config.toml
model = "segmentation model"
image_size = 48
crop_scale_min = 1
encoder_activation = "relu"
encoder_avg_pool_shortcut = false
decoder_activation = "gelu"
decoder_upsampling = "pixel_shuffle"
residual_init = "scaled_by_depth"
Rows from block 6 of the encoder of a small segmentation model, named by matrix and row number. Rows with one number belong to one channel. Each number is 500 + 50 x the weight over its row's rms, rounded and kept within 0 to 999. All counts start at 0. Numbers have three digits each. After the name is the row's rms in percent of the matrix's.
After each channel's rows are labels from the 100 images, of 14848, where the channel reaches its highest value: "place" is the part of the image that holds the peak. Only what is clearly more common there than usual is listed. The data: aerial photos of the United States (SatlasPretrain).
# convs1: 3x3 conv, stride 2 (encoder.blocks.6.convs.1.weight, 128x128x3x3, each kernel summed), inputs 0-127
# convs2: expand pointwise conv (encoder.blocks.6.convs.2.weight, 512x128x1x1, transposed), outputs 0-127

convs1.28 100:518507573534471501571509424508544525564515441497391427427597614542473449546561490469495469523596512467456488506448506449479543631559426605511514456401498449535509496456503490415419476516496447522447509493400469497546585514492471505556511411492475531530497453581425452522448454501543481428468468494536544546488529402456525502399619490508435452457529540451456548496511483510577502536464
convs2.28 109:546496579565494422511572572512452488539540543545500543497519542444477538446486501612458500511474450444507584525487442463450408520557508613399468602506505496500528531509460432538537462489583406457474516540473458555520417505503466466569506530540540574568490465482427487530580453475535451479504521504448467503559461555507375440481473472541520537460632438538530451523560561588495437517418
place: bottom left

convs1.9 103:491493525517442507539494507508493437553481428515491500425495482395554554546582509484451484465573533465455453527474538657472516559550439453523440445490378594529430461468463463430510501578467584526473491499573553385475439484527593532582462498573564430451475566546425456591534501469509468527456532440501517560538505481580483565589469595439469462478483512494552491483505492542430505438501
convs2.9 099:479476456489476458552490472588469506508503504587508491435493532453460532506524650464578544471453503435522490451521515487458562517532555404583516463483506454512496469601535619537503446569518451542510438592546508486513478535505514445454495639527560475483494487487447419443494429600462437602531497432529469470425432468511472558450433571485462454515496398452465463485566465564470539444492
place: bottom right

convs1.124 106:497503492418470412539577496507545543537552426501401525505508577494528505445473456481421498497530544408517559500507452559508485636501500541564528550447496484531520498549411413550574440509473591629403487406448525482464511497533458474542512512442486450415556566567475469520589383512523530525495482445468437475441559581452448468471483466550491510458549469524475548482482486610570506536564
convs2.124 102:495481506487422484493500579443553500430498600539451451460487528471486470449445559514504505551485523466496508473400449430481494503483520577449542521495530491494458479463440566484445491551494473588500441448584525445456534578476480571596506547408480502453489446535497444475502564447481510472390459415496458518465593547444571451470537593516524348511534510473483465459574522464483563393510
place: bottom right

convs1.78 101:521509457517454423461501538512424518426441404504386449416517523613441546466439536545511455460495484477507444341476541539532533485512517513477447492438470474437436474482493536504394487505511420523440535495478562533492422413477493513452507507423560492614502430440496506554529433510460548446470485406517573553529511496523479504483442489584466620461403482559487558557514524488434467484422
convs2.78 100:549491439495512565584497554478517444589560589473471458560482507526448506397464479450506464459492455498415558445522555508480606430474468460494464520502470496462516491549507580416585551509488578465449489468484561546512495557524465478462570562477430550529529488532527433506570454535546500474516485536463502453467434502520469532476442513482487576391483481528523529564531490431488626457476
place: top right

convs1.116 091:514467563450501525512574476521590438480637504494434457428410501473535486515530454490434533473478553503462505498445464505423549592463441566586516516479441498509504556521465467492495531582408464535519601581458458545516527534555541504525502497525487566449491479521398499508574548580395479442537516519484610547437480439420452516519399593526511516385542477450549470390492472522513475551485
convs2.116 098:418603492539579518466471498499442493505467557566496462463493527463560559485509673395574506454386492425560485517540527510375494514512480492512517498540544542467513466495498504518611507496475543497525504436539577494525446602542514516477481444562538543537486486491424468522464442542467494429503488492504515526510424483436555527588427433531507542496532564407544527548423514421517483582531
place: bottom centre; bottom right

convs1.12 101:529496514477492545549549491497540625502550521505465555435542405448470550462460505454443466390475469394554479518553516492536472497532495512389538605535559468539486576521379447503492493571493583527562633497522518467454554549580477476471451537469476467538468501464452487539587432503518471513542413469427562533523527543410523476510503412518500544564575499476530538472432542472498616580448
convs2.12 100:633491491475534530440497491505514508530454487437448464429504499435529478564507440524452505457449488496406471485439460439471511417540454412563504440422538549562471580471486483483575595474531600516463497489493645546646561527476463486535571562461505470483488556553493441460505464556512484545550516487392496526513464446510588455480497486494445540443539561495464476506491452476458458494557
place: bottom centre

convs1.110 101:484486585466492544473506569406528546427529420462529569481534622447488580591455446516439464499532517542449519528488414577435466517510600507492485447517442577470442536463530507529560467582555437603538501523509551414521535492503403478477408524452494464501494440560451433484603530549459456394443491380520552471490491456465480510480532461578480493472528499402549503495479472415533506488555
convs2.110 097:484503487514440620556463511483413458457450650416495378464504587466516499465512411491541492445520562567519493461469650585463486452538541540474570565463533466616460502514579612427415493502517522521542474587444525460487489426405517516514517434491537462465477570528560485522439480462454535526513460483568523466468549387525443489524511548521568593468578606466501462558529507472485464642462
place: bottom right

convs1.56 098:549475502469528531478450476486505478436504431537664566453477549526489437498471533399505458574491450455507594416418622539467488399489513542405482507446519606432453583532474464493459452516460523575393532477472466462561601399611458468549496475498515557561520435528467484446467488518466516501534527507491483547501485482423462403501483552505491504471578475502576497469550448518562481535479
convs2.56 097:578484616477457454540513531466494528524438417473556438555411556491502376571542509458409521516530488503542515591522425540419487462458491547543465575521564543457511473529543471551441539449502522529545416451552490467539533436476486471449460515581524558609559501427494494492518513459498517470461420441447521479532509433591397487562596491505507543501662523478521558506535504614462494428494
place: bottom right

convs1.57 091:436445512477522485531418478435530468540531484420446499431516536574543542479502456507514469426527523534582392514535411503495445490468550490466597538527573470509463501471415615553540476482498544511466476530457555474442507515571455522502485523561526372607567460399439551518537524471443472474488463508559469542479488620431489547459335553547497456458488436397492516503545508559495453533495
convs2.57 093:458561491553444463462513476536549446414504560493436569581487525527492453473589512470433477603475577507587553491567584494495494505433459445603549419521463420459514514663434466560629619463545532472460444471538516510459459516487470488436526461489404545628503508451462557479556470511530493467438468472430443496525528461594515542525521553484369506522509497592449402397455447450520488525507
place: bottom right

convs1.91 121:423463480403495544634506469502504515476494551492575531475542541506531454497521473503525484507434475531491534425465524420522546535521509427397548465440461629450456542603457556522530496469500491466434514580451450546556475541459502441537505531498433515517496497520434495392460531544504462419495513423543551502491582413451504462397511434539527642582486455429500502520470446465539630529531
convs2.91 096:496530536433484476464391552535521474533506500517465472517532473523515470567536482607537511512481491533440463492518536545514438469473490539530496530555463543458449414462404382501433419536479409463496510393513526537464555553498486535502423469572550415422516455456438487559488371389486497552436543460501475531532536439511465452469526474468387431525537572473542531479469614514461445503382
place: bottom right

convs1.125 109:510435473474470417566528446518479494589515448504578543507468522454408504580416529538452379518517556522507485425510526529578437569567564456401494520415530514594510469507467568534614438456431527544457516407487483436479461525495555486451503476477480542597556573478506462564461496503482464434543450452438427522537570512498424479545477443452456584584432460500501419471493515502506585444491
convs2.125 097:456519499448559472490524468541546495409473435542491518482526516447438450451453544473562510536439450402469528502449486495481534445493596505532488496490508537450505471483542511514510501606467461604573533468484508463428402473489476517527519505548512459525536508562507451433429580495462485473455561538510480525523538479532544518499472438508563585464497371550443538573679442449519544564483
place: bottom right

convs1.23 099:484547618459515435507517470555393550534464567496533465461519533504571507491391408544421474384485503509528515477525537555481539509406477602509652537554491558466475482425446454487480533538498492549464575454556507541530497514477486469516466498470512546533487524437541540467570529473545538444545490427469406590466440531526402459516515398500465474558605461413469475515550454567511457563499
convs2.23 105:477537514587536468478507505494443466486499435582547459600541485451482504510514474495440520516402573519591546545494547495525447601528563482418514487490463542539526548481443560386539548565525583474553506480460395520522712540600517534500543501500540532539539525496615484527475473504417474438521452447466489507515528470468413482503540529475538540479486536531548459566434462523447451472513
place: bottom right

convs1.14 112:568402527583571540476490439558467451538544480500462539523619639611533539583615466525431598564553498566562536530443428480542422531497485447543478512425513487508434464506557517485488483519516442499431612468441533497504535509568528511421437467551547510475548473485478451626464420496487526530463488606559568514547522452538537520500478547443543503480528471419511495499487496483522476540530
convs2.14 096:374536529515590493534459448435493483541425419428520476533500522429569557460528510519548460439549582523529473534486514518525559516535505516558470577538520480479523567486469488491454575458432565530452522409496557425497536459472549567479464433431524485556577432519487551507510552473425502488482484451533530484520545466559535470489518521552417443570465483486559517493679480484539481592410
place: bottom right

convs1.93 099:554568509591503510428454539461429590528530491521416442524561450461548482488591463506535427459468552437509514436532441501484414565518471620521572570561552447524485461449458529567491455512523482455497521536490553577507501498545357488486467539466541354463494463468526528498493402527547558494481499467424509449431511478524523512476588648488458547546469493518516528501535557583448488582514
convs2.93 098:451563497474426494484543540448572456430410507430503520547441543460444403469388537535496467529510448521464452439556558540450487451456459670467498485508540430493455514564435489515375437512560440489429382569623592442648545445483500489554482506458477486537481586436514460495552601485456491409487539551502506487572495463474401584463548557466611524511549530466536441474559434458508523419461
place: bottom right

convs1.82 094:548504508429457441582507520444468432581620490464503464487572510528465559550435525551528519542476532413503533521534450495541446605474495500459536525521464414561454505516468445452532474550509467479447496403493392581500593514482540501599495491393487511481520487484480506473450534437429507504577469416432486531434556427501650502558549468421470466497486445488460468471497511632546498445564
convs2.82 103:485568556422505527437477455414557476538457591473492546530438480493513529401449470432513489546550501529502462538494591533450426438549548428476555674559499434443433466486503504469529448430464454430482600504486527437459381517493540481485466586489454450469505606481459606491547507530496416564454533557403562556483470541512516561509481537500522560352481565448515469450565572483486501519469
place: middle right; bottom right

convs1.81 095:526450461500510495593508492504526564568508488420481463519506490463640417394519409399561522543524381466524466475637528498498529528497359471475504503581572500440532583513516514442422473517600508559557489477438493486532420533513499486495419454482525511532510519459470439502541519564521519465509472503408466492454538550530560600430459543511483460445520457450543500495383540443498494531452
convs2.81 094:584459561481547507443483542488462428552503580487527486574535473467520538529492535521465499599601472458456503580519559622509427420529563525524449571537460545543508577486395427519536479575422474379437484505502528453552474481463480487549490497507448583537508501534495433530614469492593448519488612424507449462488442437426509454445514525542490431493474499536563516454462423560488519519496
place: bottom right

convs1.126 080:548385483439514491459515466453575499542587472559399532628417527493522501476513490502483553525499525457526469532449486508538440557464591464480442525441508398505556518414503530518521499462543429409521396478461479508441563549460568482508517507494500408530432573477494424566527491478392438552467473421408458472482512534568541528521485493521488517370515443447530553488619574540468508463470
convs2.126 103:558490569555505550550611498524567624476380546462458513438541494526508377427495510468496474564408553531509450518496471540612392525440533511442479565450565422468552467580429523519504489463506510464423596640454503402455513533498606461538541541451498429512568501483464550460565537463413425449507471556464496433512466514601510478522633515500473453467451431522477434497467442555556464508545
place: middle right

convs1.42 088:481442400550476484440524490437476473490513486467546453516558473447506481628355421545597463512491495454557515535463449490515530539487581527489487524443360429428508501455485431581551504453640492480469571552486474473458545517475430549569489454489507543591572527557497387526533456546504453602507477491446431518534481479555543527512497503490534411569513459450443504480537504519544413513499
convs2.42 100:521518442515489463568484520532555538511417458524589549554472525471537552482493463567552503498429549472533485582495452580582496534511548582355434547557473554447490488590559474533467502463518493528499416497464508504484478470523407469499521439499560489505521412492532538460487530606446530441532480543488479552492470499525516475421443445459457515503494504489507494547507458521444543464572
place: bottom right

convs1.53 093:530493490477565429539478478480512442474564423501476451538563479532492492472486480599525573421574590460424568415460500524570531494511500492565415526436428516452435480481480516513554536513609477436480510488438422490496508499491524438589501451432482503450532549487531393608397524515486505491490480475484562471544468371500505561425442518513587469491461393545504526582462623508580480531495
convs2.53 099:453500474554465494554441475553491493557548523465484472508574482481468531527518412543442579471524481514494533444522471521545492618526406585554472467645483505480470490494508464485494407381505539498498498491519603582449480449487606550482513531485492522523481438451522473523536518567445436482681588518456534446568565430535509458471539453479479537503567589535494533480571470524466461578461
place: bottom right

convs1.95 090:543429481547528435451526439597506549397512475456478444537496552610426523514542504510534484455548425507507483404475475543522482444440445533421462512487457479542468513519458538469422431462521488416461427478437548511578531526545530566500445556433516427454536450435483423565456504413563489525467576530472509516536542605512535540453409484464490389497557436533586467482460557421553429575523
convs2.95 103:525474467482461491627409499484502439464595488530484503499545518551559482578448599527454494483530519463532594482511413479514582553535486462545538545490539437563539540510501496551418534532438480527466478510450442489429568557408571465567444497472534483438460522529423468540448560446406446541535451488613533509529522509540505566507373487457387551478525637516486557487462611434473390481493
place: bottom right

convs1.111 118:502499520564549447572526531505549466596509478552451401550512513536461458531411500424503441437459538500472578488614440474534496499464517438453425470535519488511538422521524482673458447443482477396563573472484506443472430534477544547403496569497456505467555545558477499586462559472570496512430546458492434391574436499518511483460442471520633459466513506492474510470549549450466512525510
convs2.111 098:523412473467411494504553508475528530611501400478456535494497496546521482589485483468485419436503506551473512561491496461380466429546549525397507493494517480497546492480542483417553491454473550493504554508555445506572536401538447471552512493597462471579488505438518548449495452432524532446600487515496494506347549564547478461473500592517514568452473412602450463535409518472447524527583
place: bottom right

convs1.83 092:513519510556478427473495428542553499421464443487487449550555568596446431541423506503508466459531472469408494468457490490539506533495480571492505503441518483498463539469440579503487528447510504648544459469458530542504515564567470464450504489514518501597456435377554411447496448421464467533473535542481477490521613495460448505635535603407438562536512468456538436586561516501574452570477
convs2.83 103:462466493458557568553529455473407527464452547543434438471468487518506370554489522515498484538602466604550518512503559471491560535545593537449577475451504566482536467562455479532499501430424510368569439436498444537486504587486479475478443489440594510550487539538450465489462457581498458458582414580555539527531476505547495436505424543517509383549495464525475471560571520445536455496415
place: bottom right

convs1.13 109:534462488617513479426519456554429501537490490523507463484473482443568412596571470471512445443546447427455469468574504494403551442569371567449476501447518453523491567481450477520433480466513552548575456483448466471472466534526490542503410629488507439481574361520449466385467470496490539435514499522529512421540464578530571521523481549418498498425470498487468524458432547503502472492420
convs2.13 102:495539530542464469492560481477543568465566337539448444532496474385487519484500488476401516524513402493490487610536457531500447537534463546507604469494498505502515534414461487430512478493473448569562429480573534436585525484529474486458546546458548439476482483551423509552436421436526511498514474460480465553382488405610412506519389541456393518448550514543473529477490474495521480571527
place: bottom centre

convs1.18 105:462449538437550526449482531571374502440469519449521557472625548477504481596456515482463456557488443479483484420557540471525413424534565528473465498454471415467531521448572547512476470564468553513477457497531608495534546465509573544508495525454596640514455527485499446547421496488650461484496450434512545490499487438466446454539573584530525555559472470453456516471551515446561585495491
convs2.18 097:457502509485451539450521443499570468471490485471508560532504460462474611505498612524494501407513504536596568545535460549536491524515550515521496432521466420471523445441450553513613582485552487527517427450517444482507643571561500471581512563433568463475435537477523470536422563611524477552492485495450414497524401520505481505521524517454480481565581536430460455497383508563524427517431
place: bottom right