A small segmentation model, trained from scratch.
Model: 2.82M parameters, 48-pixel images, decoder norm groupnorm.
Training: muon at rate 0.017, batches of 512, held-out accuracy 87%.
Data: trained on aerial photos of the United States (SatlasPretrain), 101725 training examples, 58.4 epochs.
Rows from block 8 of the encoder, named by matrix and row number. Each number is 128 + 32 x the weight over its row's rms, rounded and kept within 0 to 255. All counts start at 0. Numbers have three digits each. After the name is the row's rms in percent of the matrix's.
# convs0: reduce pointwise conv (encoder.blocks.8.convs.0.weight, 128x512x1x1), inputs 0-170
convs0.61 108:141110095121145152148078144168140168147133152147147148079105091066169144066107146111115150136169103176102063114178116092166042137121131183173150093134116116097122149121117212163112123087142118145145118113186136155113099117092153149135125140125128128142151134146137132150114182160117145115074114084140125111083167178092121106162157119123153202128080223130132130130102171061129134115184094189164136124161129110102166120075141089093152079139138177135221191184144110143141157126149143156150152162126128147138142152119
convs0.62 105:086107132146127165085158159129098139180147132155126149066112111115112088130112096134205148149107093188119130143113135121123130129135109093157133117110119142110106133129154098084099141136138086106098183198138087120179052159124143155113110144168048083081103176132092141111147158103171060135120104129136128124168140145142166152088155125115111089124095123208091094130158084098055165148101145103139127148119166151121135160144129089128142105126107108129120106146153165117140186103119137121118070131175051090082129106143
convs0.63 100:175130109100179079188173185130058105118131137090113107110153111109099073072159147125102124188071152103117130070091108113164136143122085097120139155081174161097091107123180088132131135121121142151106196110077096074165155142147125118102095085081127121129104140136085079124120136154130121122095127122122106144176141125120139147096127147149106172118127097110115095150168078166199118163131171159124120083109172163089099128075153147117141171128087116155080129098137145107086123111142118116118134213160149156158127111128
convs0.64 108:108086168121168141153102099132133156167141158129129100145156160075145080144103061126115131099132139064174106155112128102196158126143141121151128163125111107143128230126197116165156169184133142120094104119082079145087124095130056119089144081117120103118136180094172143111154215166156151167082100107150106091086127088112124124114154117134166188106105091093124171109117115155114109151151154107143171154116126133140095185123151122066128181141115169136116183141255142121139131111148151137122112086094106137140174108158
convs0.65 098:106153095135099121108129128138111075141102059127097157124137092162124148105156092191104077079191119194107127165128105097103187150090151094107101158125130167146086093052119098091160116173202170167138141114168171061137109102134111113149158076109099136108137092179072116083132098109095134109153120132133095112149164150124078121110152103192101168225190151112140120156125122086084075133118105114118204048122118164127093135130102048151133112099106111130088124132166119113138128118107186167234116095122160095153172145104
convs0.66 097:135092109094078126072119112160081197090118074130155140100106140124112093129172133125080122101092127150204163105131088128131085124110180165126143103101107146147123123162148131093108160121164117103072134128081138143127185103070112133108103161092124123183152130123135134105071154117042106054095165083129154124133104135135123135153145139117073117109068103171166112128178131136147152135175131074146136087131103118120146153104121159078093105161121172114096132112130146127098080115137134114111089101161093131118163129102
convs0.67 110:112197138136102126174112144104153146129163170116106123150228132157090214056098106127123107091142146125161166114068187105150143163079135066094114152127118135138151236099094144150123142090116137186121089120108106115107178141147090132121165097150161119140146108146188135120128056148147104169130141139100103177092085109131117089125143129163102112169122130107086103117172185084129197077098111093131126119116142085132082095073148131125136144049188144107160171084139080128099123125048158106118148104124194175089185048100
convs0.68 095:115141098122143108111121121093163071120140059107091123213093135089093121136084151141153121138153154228183189110161100131153155151064126087096159166085119083108145163213118118116154110138114092090110150093164184114119135160139070163081099143073123147183125118127090101101115109165125156081174129125079100120088153047173126087147132157140131096118159111200114113160170129171115182101112146197131095151154079154120141111122059121121104103100153145117153081180130136128110080207187082053096049130137061183101147113101
convs0.69 096:124112112177112143072141125122084162170078115081088133176089112171141148114188211127084135157164113201146147185082096129091159140091122134102139161131125133129175168125172186116125165090134149070142093092102166124135074096136122128094090139127107118111142096157105152133087121129113117115082135153158127078108121142104118158100085190129182146152166121114147148109114194044213124125176130194103121172144173203119130118120138115137169114129163122137165108084103135137142154124123151091090146151080089119113148072082
convs0.70 094:096176092112177135135114160121132152080116196104084133116151084193106126096168192093188152129198079111125128105104140138140113116132101106133108139104145139125072082094100133081132159131101197100182094097148129159121107123151114133162107106150126156103129198130164200145107184069151114218087101153092115099114102200112150093093117118125168104089144110088153133113086157140095139129118084077143174129099133082115126086084083079204110140118160134083124134154152141123118109158132176143208047141091145113106105143103
convs0.71 097:133089099129133131093101189053118146141142124152122144103099148114113134075181099089082111077157127066137098115116104118133128071121161137076162074165165159159073121167125132125090112125058086149113110130171140121138125110139102141141116114127176164125211165151145122164137134120108092123122135156117127180103115150151141152255108135144136104099131120163193142145119096145122130124138077070061151135076142165087124130140141135106127121143085110160112127104136182135142118049153132107134208205113114101141146171109
convs0.72 096:166129076160147105152138131099175122166143162160115174119135124175135089189152203107175116126137108112219148136148063120167158076130148148119160144118071088093122131133128102132094139149092094103120128132101198091131106090102161088088090087149142124200142144164189168120116102129064081145130132202139105092157128143140156084136096133082136086153118138129103148104122189090094068113160120127131113141134147089202126135123130154161125116107111066114150136127131115090089065144099103155154141124116122119134149103090
convs0.73 105:113121146104148138112161137138090115128135141186087097116140182100122096110139136176105099144080128085178120093121096123111084197101129086113127062157192133081126134109066138117095194161132152125099134140129102147170106160145095201077101201100098095129140150188101145076106156124172116145114151117153154142192141132095150139096129110123171114131143122095147132126095083122159175137088144085138146160080151109157156125143142091103103193138123110082078163134117076182102039169111168075138098112162172175161162160142
convs0.74 097:110193116124152150159176112106159210096118096100129167160142137085195101131141108108170136112106139117054115148132167113150137141133155161123098171129092124165112126142076172097161119199116128209116069119128178113077129152127141104094114203154160114152102153121127175131092124136127079173110138125087137112167083148131088163093130150091137124123149157087124137104110154077073118148080123132069119116117132077121110100141144199122145136078143157134069133205066123143117175169063108153108116163152134107089159112220
convs0.75 096:104100112104110179136146139143061134079130126095140080128102119116138165204158049166117129093192111149066159140112144116111168122137129103161159077078105114125145133149093181137085196093072117137152171101119146121081084076101132148113089100132098138113169136079118129064102080140163199185099116115119153075108151096103122068141145093151130100104138112125179114174120114163122093143183115151095202117097128143147161127112127124092122161090230133127166100141105141097134075118110134137076179034179111121110132126146
convs0.76 103:178147140173116077134044137148079076127159121140105141138101124150117169219101130078072093230109149119139084141180149101139107089084133140159178176102086125155086136102149184140088203118125122146132080188124089207120174108086126091090168097117127071118145124127163075118144139126115134125205168107155103100097176164110137146137132110109113104108076132142088120156132123147104112126134081173149129214136115117052099114109150132128104138136168102094129145148140107087089118112182129159109105144084109122164126093149
convs0.77 110:098112184156119121148129116174102095166093171103147138136105117095118138077117103150170122255146108146169084092140136161086126174081180145181116084135125185152102109127101118180088166128155156158156124077140158156162157145145149155129167106158109110133111088164092130159186154154079136084130135169087156098195062114156100168156146148155193160123177137117115101146116132141135095131131168118136081101135155176158161128141177157140132086088097196167132123136223106133154137137162201103135102118141143153101150133135
convs0.78 097:094156143161155095055096136098133131129159129144144090120124123126133105116137110141097144142129147103111116111072155109134116110125098113116137121091123105147058112154110228132191143133172098074104126120106106072121078126093111113119064114109133125066118069133133098108171118160127067088056119119110153099146130090082149072132071185143140079142140090141061125123163129100092100124129066141122105102141085120077142070098115097174098143166126151130109127096131102109107126142087094178144102103164174120120145118138
convs0.79 095:111098079113119171166117100188168136134125197087163168125125148117108146118189111197113118185092102174148111150100171144151073147102150070086091184088068145141069068148159110139098210129112144119097141165086079103069108134106098163166100071175147124061140063096161131141218131122097132113136087128069140107141087160120155109095098113097147087114143093166176095086144107119169073215113135097182153124058112127111121078136096160173130141088152145101120112158103108151089115141073099189163101153120134079178173066099
convs0.80 098:108131121099139162110098108131105125201184118122084123233128117082126131204143120153176137160119114107151148142143128135150118083169176160124164121104109145186163133150103113123172123147146084104140131102114117124143126130082119074113178103079092190106184112148109113147178097114108164075156157126104132082112112101125100121102199135135102152162180149137106116104172082094173084117128122151173102059161157156157174096115072112106145164140124123134108099083161100126127145115108113110159124175119136176120090148154
convs0.81 101:089135142164170132164165232137117095121104082142174078147117155153103141135094120054201137131167125092103136174157172129152131119110081062078064152126170137115111136099160149128147090160182139169147127158120128113169140104185101118140134115123150079104103085136120127082112115132124179143193153144113116187166103107112106117121096110090110144066162117178103095168145106137105130138155139138072092152190129109125111131165176111101123145063110126099160160049156074098101093116083174106113123118161149085173202153105
convs0.82 105:119102081149144143141159113122144082181166137112196079119117136098114184121099120151087108073133105134146172145118108096128186130093114102145168157118178171106082159118117187150149103100132213154096136173104122079170137103105141118193097232078111160125079132134096115200123098147099143065151064161086137152093183106165105100114154139144167107093069118110135087115133112155191131100090108135100147117106125134159085137124106134116107126093177123078135092134072081128116174140125108126132164100178138066130235141144
convs0.83 103:117116120176123138149127128136084070132102163164255112108113167145099154092151143122127092135150164109098103137118115114098151111143078102209091094097143103129165140147164092096140151098159132138074096135113169091076118121079167124130119138192089150151145110170130110066102126161112130125139105161123139149115132108129112161151146143130144187136112079135115133097090112086167106121159144153110114119128135144104197097121131128075121121131112203080100118112138189104078096099137108156183136196159211162114086154147
convs0.84 106:094117191084140175082172118110109164142138107191185108088158116116160157200141139174128133150142195103092113157119129107090095104136084121167121094117112148115087143115210097184138099097133153213189148098119168130103113140147141150100164109127141122113163148121117114116141101082165126117183184117097092091097105129094120130163138139128093104126125123144143085123136144136124151194145124071119143138117163126186189114097123072150109088107111137143125126117165133108122130063144114113114132164117106095108152097131
convs0.85 095:148091083174141089084154109127105168106108065162170170175103114129144139105110143184142121107164122160130132121118092128175160095103147125108144112087132186090190142136105137098104138119084115124192199209146169140139120135158076090129143181146091092128152112110118199114133166122117154099125109069126094098121154120127114117107166065110130103159128137125182118121113195139175133152057173129198182125125135052158167159156114204095136131159196178130188124079157102133110167118113153073067116134138080113113138129108
convs0.86 102:085150143138106087110073083157198069064182130143158129111119167117111087184088084085171079169168083160151084124106098112082122176130145136243143123114073094108090125069104187162173090080099095163138153094100072150154134104122102089106111142095097101166134140125124104134204100106108133107089099125138147168228087079174158112134120169114156116110134112138152125129131144182109096149138153099152149121095125062145074126155088159142122098106114125102073103114080172087134107092101110132163111133119104142146148155107
convs0.87 096:093103119174159150112058098096114043125120106134100087101157101099142157114167107159079180141196142107111124112093102091108136165138155079136174121134142127127125068118136192108177122130151152095137141056102146101151116166112142191143055144097141178118139118126092098095170115085113144143172125094105179194167084087101120105104103148126179092118138138140104126138151240111185096173177168136137150148107129088129141181099095143113138106067129122104169126133041076107199123084143138142138145109095083147084159112131
convs0.88 099:115105111137082110152115111153206138139068118062112115133166180112114120177089120108183094140122131181121173107133078110097094072117111121156088114103084106168165182066124172148120084116120144151064089114209154162065118122053088151163167142085167121116109121142051080095107134121133101136160099151148080112166114127078186145138107111157171177130231125120138098175105147151153201093082091121119130084080140110171145137177108107093076064113094184162060184111067131076138193163140121156131174140121148135126149158112
convs0.89 096:105138194138183111112105132121079157125142155156119149164126071095173126115092192164138166184156132131153113128091117178122072194112151145115080107121113170163114141172129066068160060097132117185206143129149103130129211131087131111142058142113106134143113088129182098112105151126087178146148124135148139163154106140118094091128112154092086132136122146158120171131160161138058097087138111097126142089098098138171106116102158111177109141085160171190098084113119088113060125091140110114134072124157111148063135152130
convs0.90 103:171079167100118157138107082088135129129107097123116187159094110154133137143113104108128126113151145163129121179088135144049172120110107049092181159119133185081146145138149087151100159134172173141157153221059180170188112091161149102103144171147140142162131115129146138122123108180148105149154094101133104114129125102120193111135138118096155106117143067113169158063155104121103051092165194100132160255142095124078140098116089107150168107104097109094204167140084100137102061131162109059118122170131125104123143048088
convs0.91 094:156164153117070115191129108083140118142124140170206165233117166119111103103106123100161102135111146125142093123106148094154113134118149127080108078129159225134149136114147103128140163073154137175077131097153111138139185086123144091091137093147120091162138150155118160140101158117085144081117084154124074147101179136118131133119115135132134130128148103108134087098132191168127188096175136115106059151122155079123162147079112155076183130120126158086055099119085107136132126107124150143085115153168097142062186107153
convs0.92 095:127125156131085159150160109151128133128079134141163163055057129113108112118072160071139146080081087122131165124191127137072193143123151126119112107109123108122096132141089170043112095123112081119132117102116039071144146119154163105128202094108124115171161122132129100120094108154155092104079092121090119124145142089137147147135101134131156128111100129135134104116096143136100137045132133109086079119181106088101166107106125122165113144116145122085155183081074122138122113073153095221093148082111180114128091155184
convs0.93 102:153102125126117140087100159131127134146149128153087176136073075096150117131153128151199050102121143153111147135088117142081116146160069083117156171101133156122100106102126113096088092185138192141078156105129118117198082108126167175168132135107097125157145211124165087166074061118106174153105098063055145127147151145131174126136113198151137181112116138147147114131126175134143129124141135044159118125118131094195077149087129124166182124131134123149127142094145196140069166135110171093145122137135156167072112075137
convs0.94 101:140140109156140142112126154145091184111143162108113161106110140104169080110137114073120158126161101148090107119130130140072081091140145124074101076092107169129103204167121094164149122197139129155128163146126138049187176095143143108163081111112178131137112128131121119156166198151145064121141118102121084144136141111105115174138121142079130162178144109118106092146188131076100094142163109151117119141120100117084081113137145205161141100105121123157117118133141100191198155154157112255091132138161106141098106113148
convs0.95 095:165056143185135114085139116130101116087099153141121114122157120140179193072140073162170134127133182141117126148149132108140140150162086137173099104089147078153091103106125170120102151123181128130069153145159143153157181132155153088099123122182110130103106150087212162174182095157138082117159118127083070087118123083122121120091093076124044183179103143112140152134134130085229114093121124132104117076105121121130081106198116234158119145067127083126173104145107079147141143120209143107139110135127122065170173177080
convs0.96 099:212120154137184114176111113127101102076162101122110084114208089134135155119112128149090135145133146162137141102092102104117054089100093132160098168137101065089111135136089164179143164163146076163125113105106083255118104113118150138094141122103116191121107155166142132097145098124137111164145125128093169149103112233119129113107095143122105077103123128092071111121093125132128116108074117116106186098090136136113137137177146134127176175144137100123169169134113184141079153198125134094185172199150127153125113085088
convs0.97 095:150106251091118109127124102141114145141194141125187172167138109132180145136102167139206102125111186138133226117115046131111153116147157147129145172102151154158117148153118115076067176123150094083142150165146160106141091130158171158136167118078113184163141122122097100111208177198131160115151172150149091158128184149142165181121074145145100114150106143139139145111122145148072117115172133121153153176110143074218099126103147107219162127105117100139094120202151147130127072164201177104150115088114132088082072084086
convs0.98 108:174126082145141102121169162133126125079093146146125130117114142078080133185117136199072118108101206112082125120155135118058147162078105127131146076149080138115254064098090141114122136102132163111124114113085213116104157078072142142147115171142157112055145085113104157139160121168132110115127182127129123138245158103127122101130129134101184165137125233115163126125132183073083116160164158133073170137158125101089123156116088102113142125145121133139113125173121168116062090118122124122134119103165128109068120105135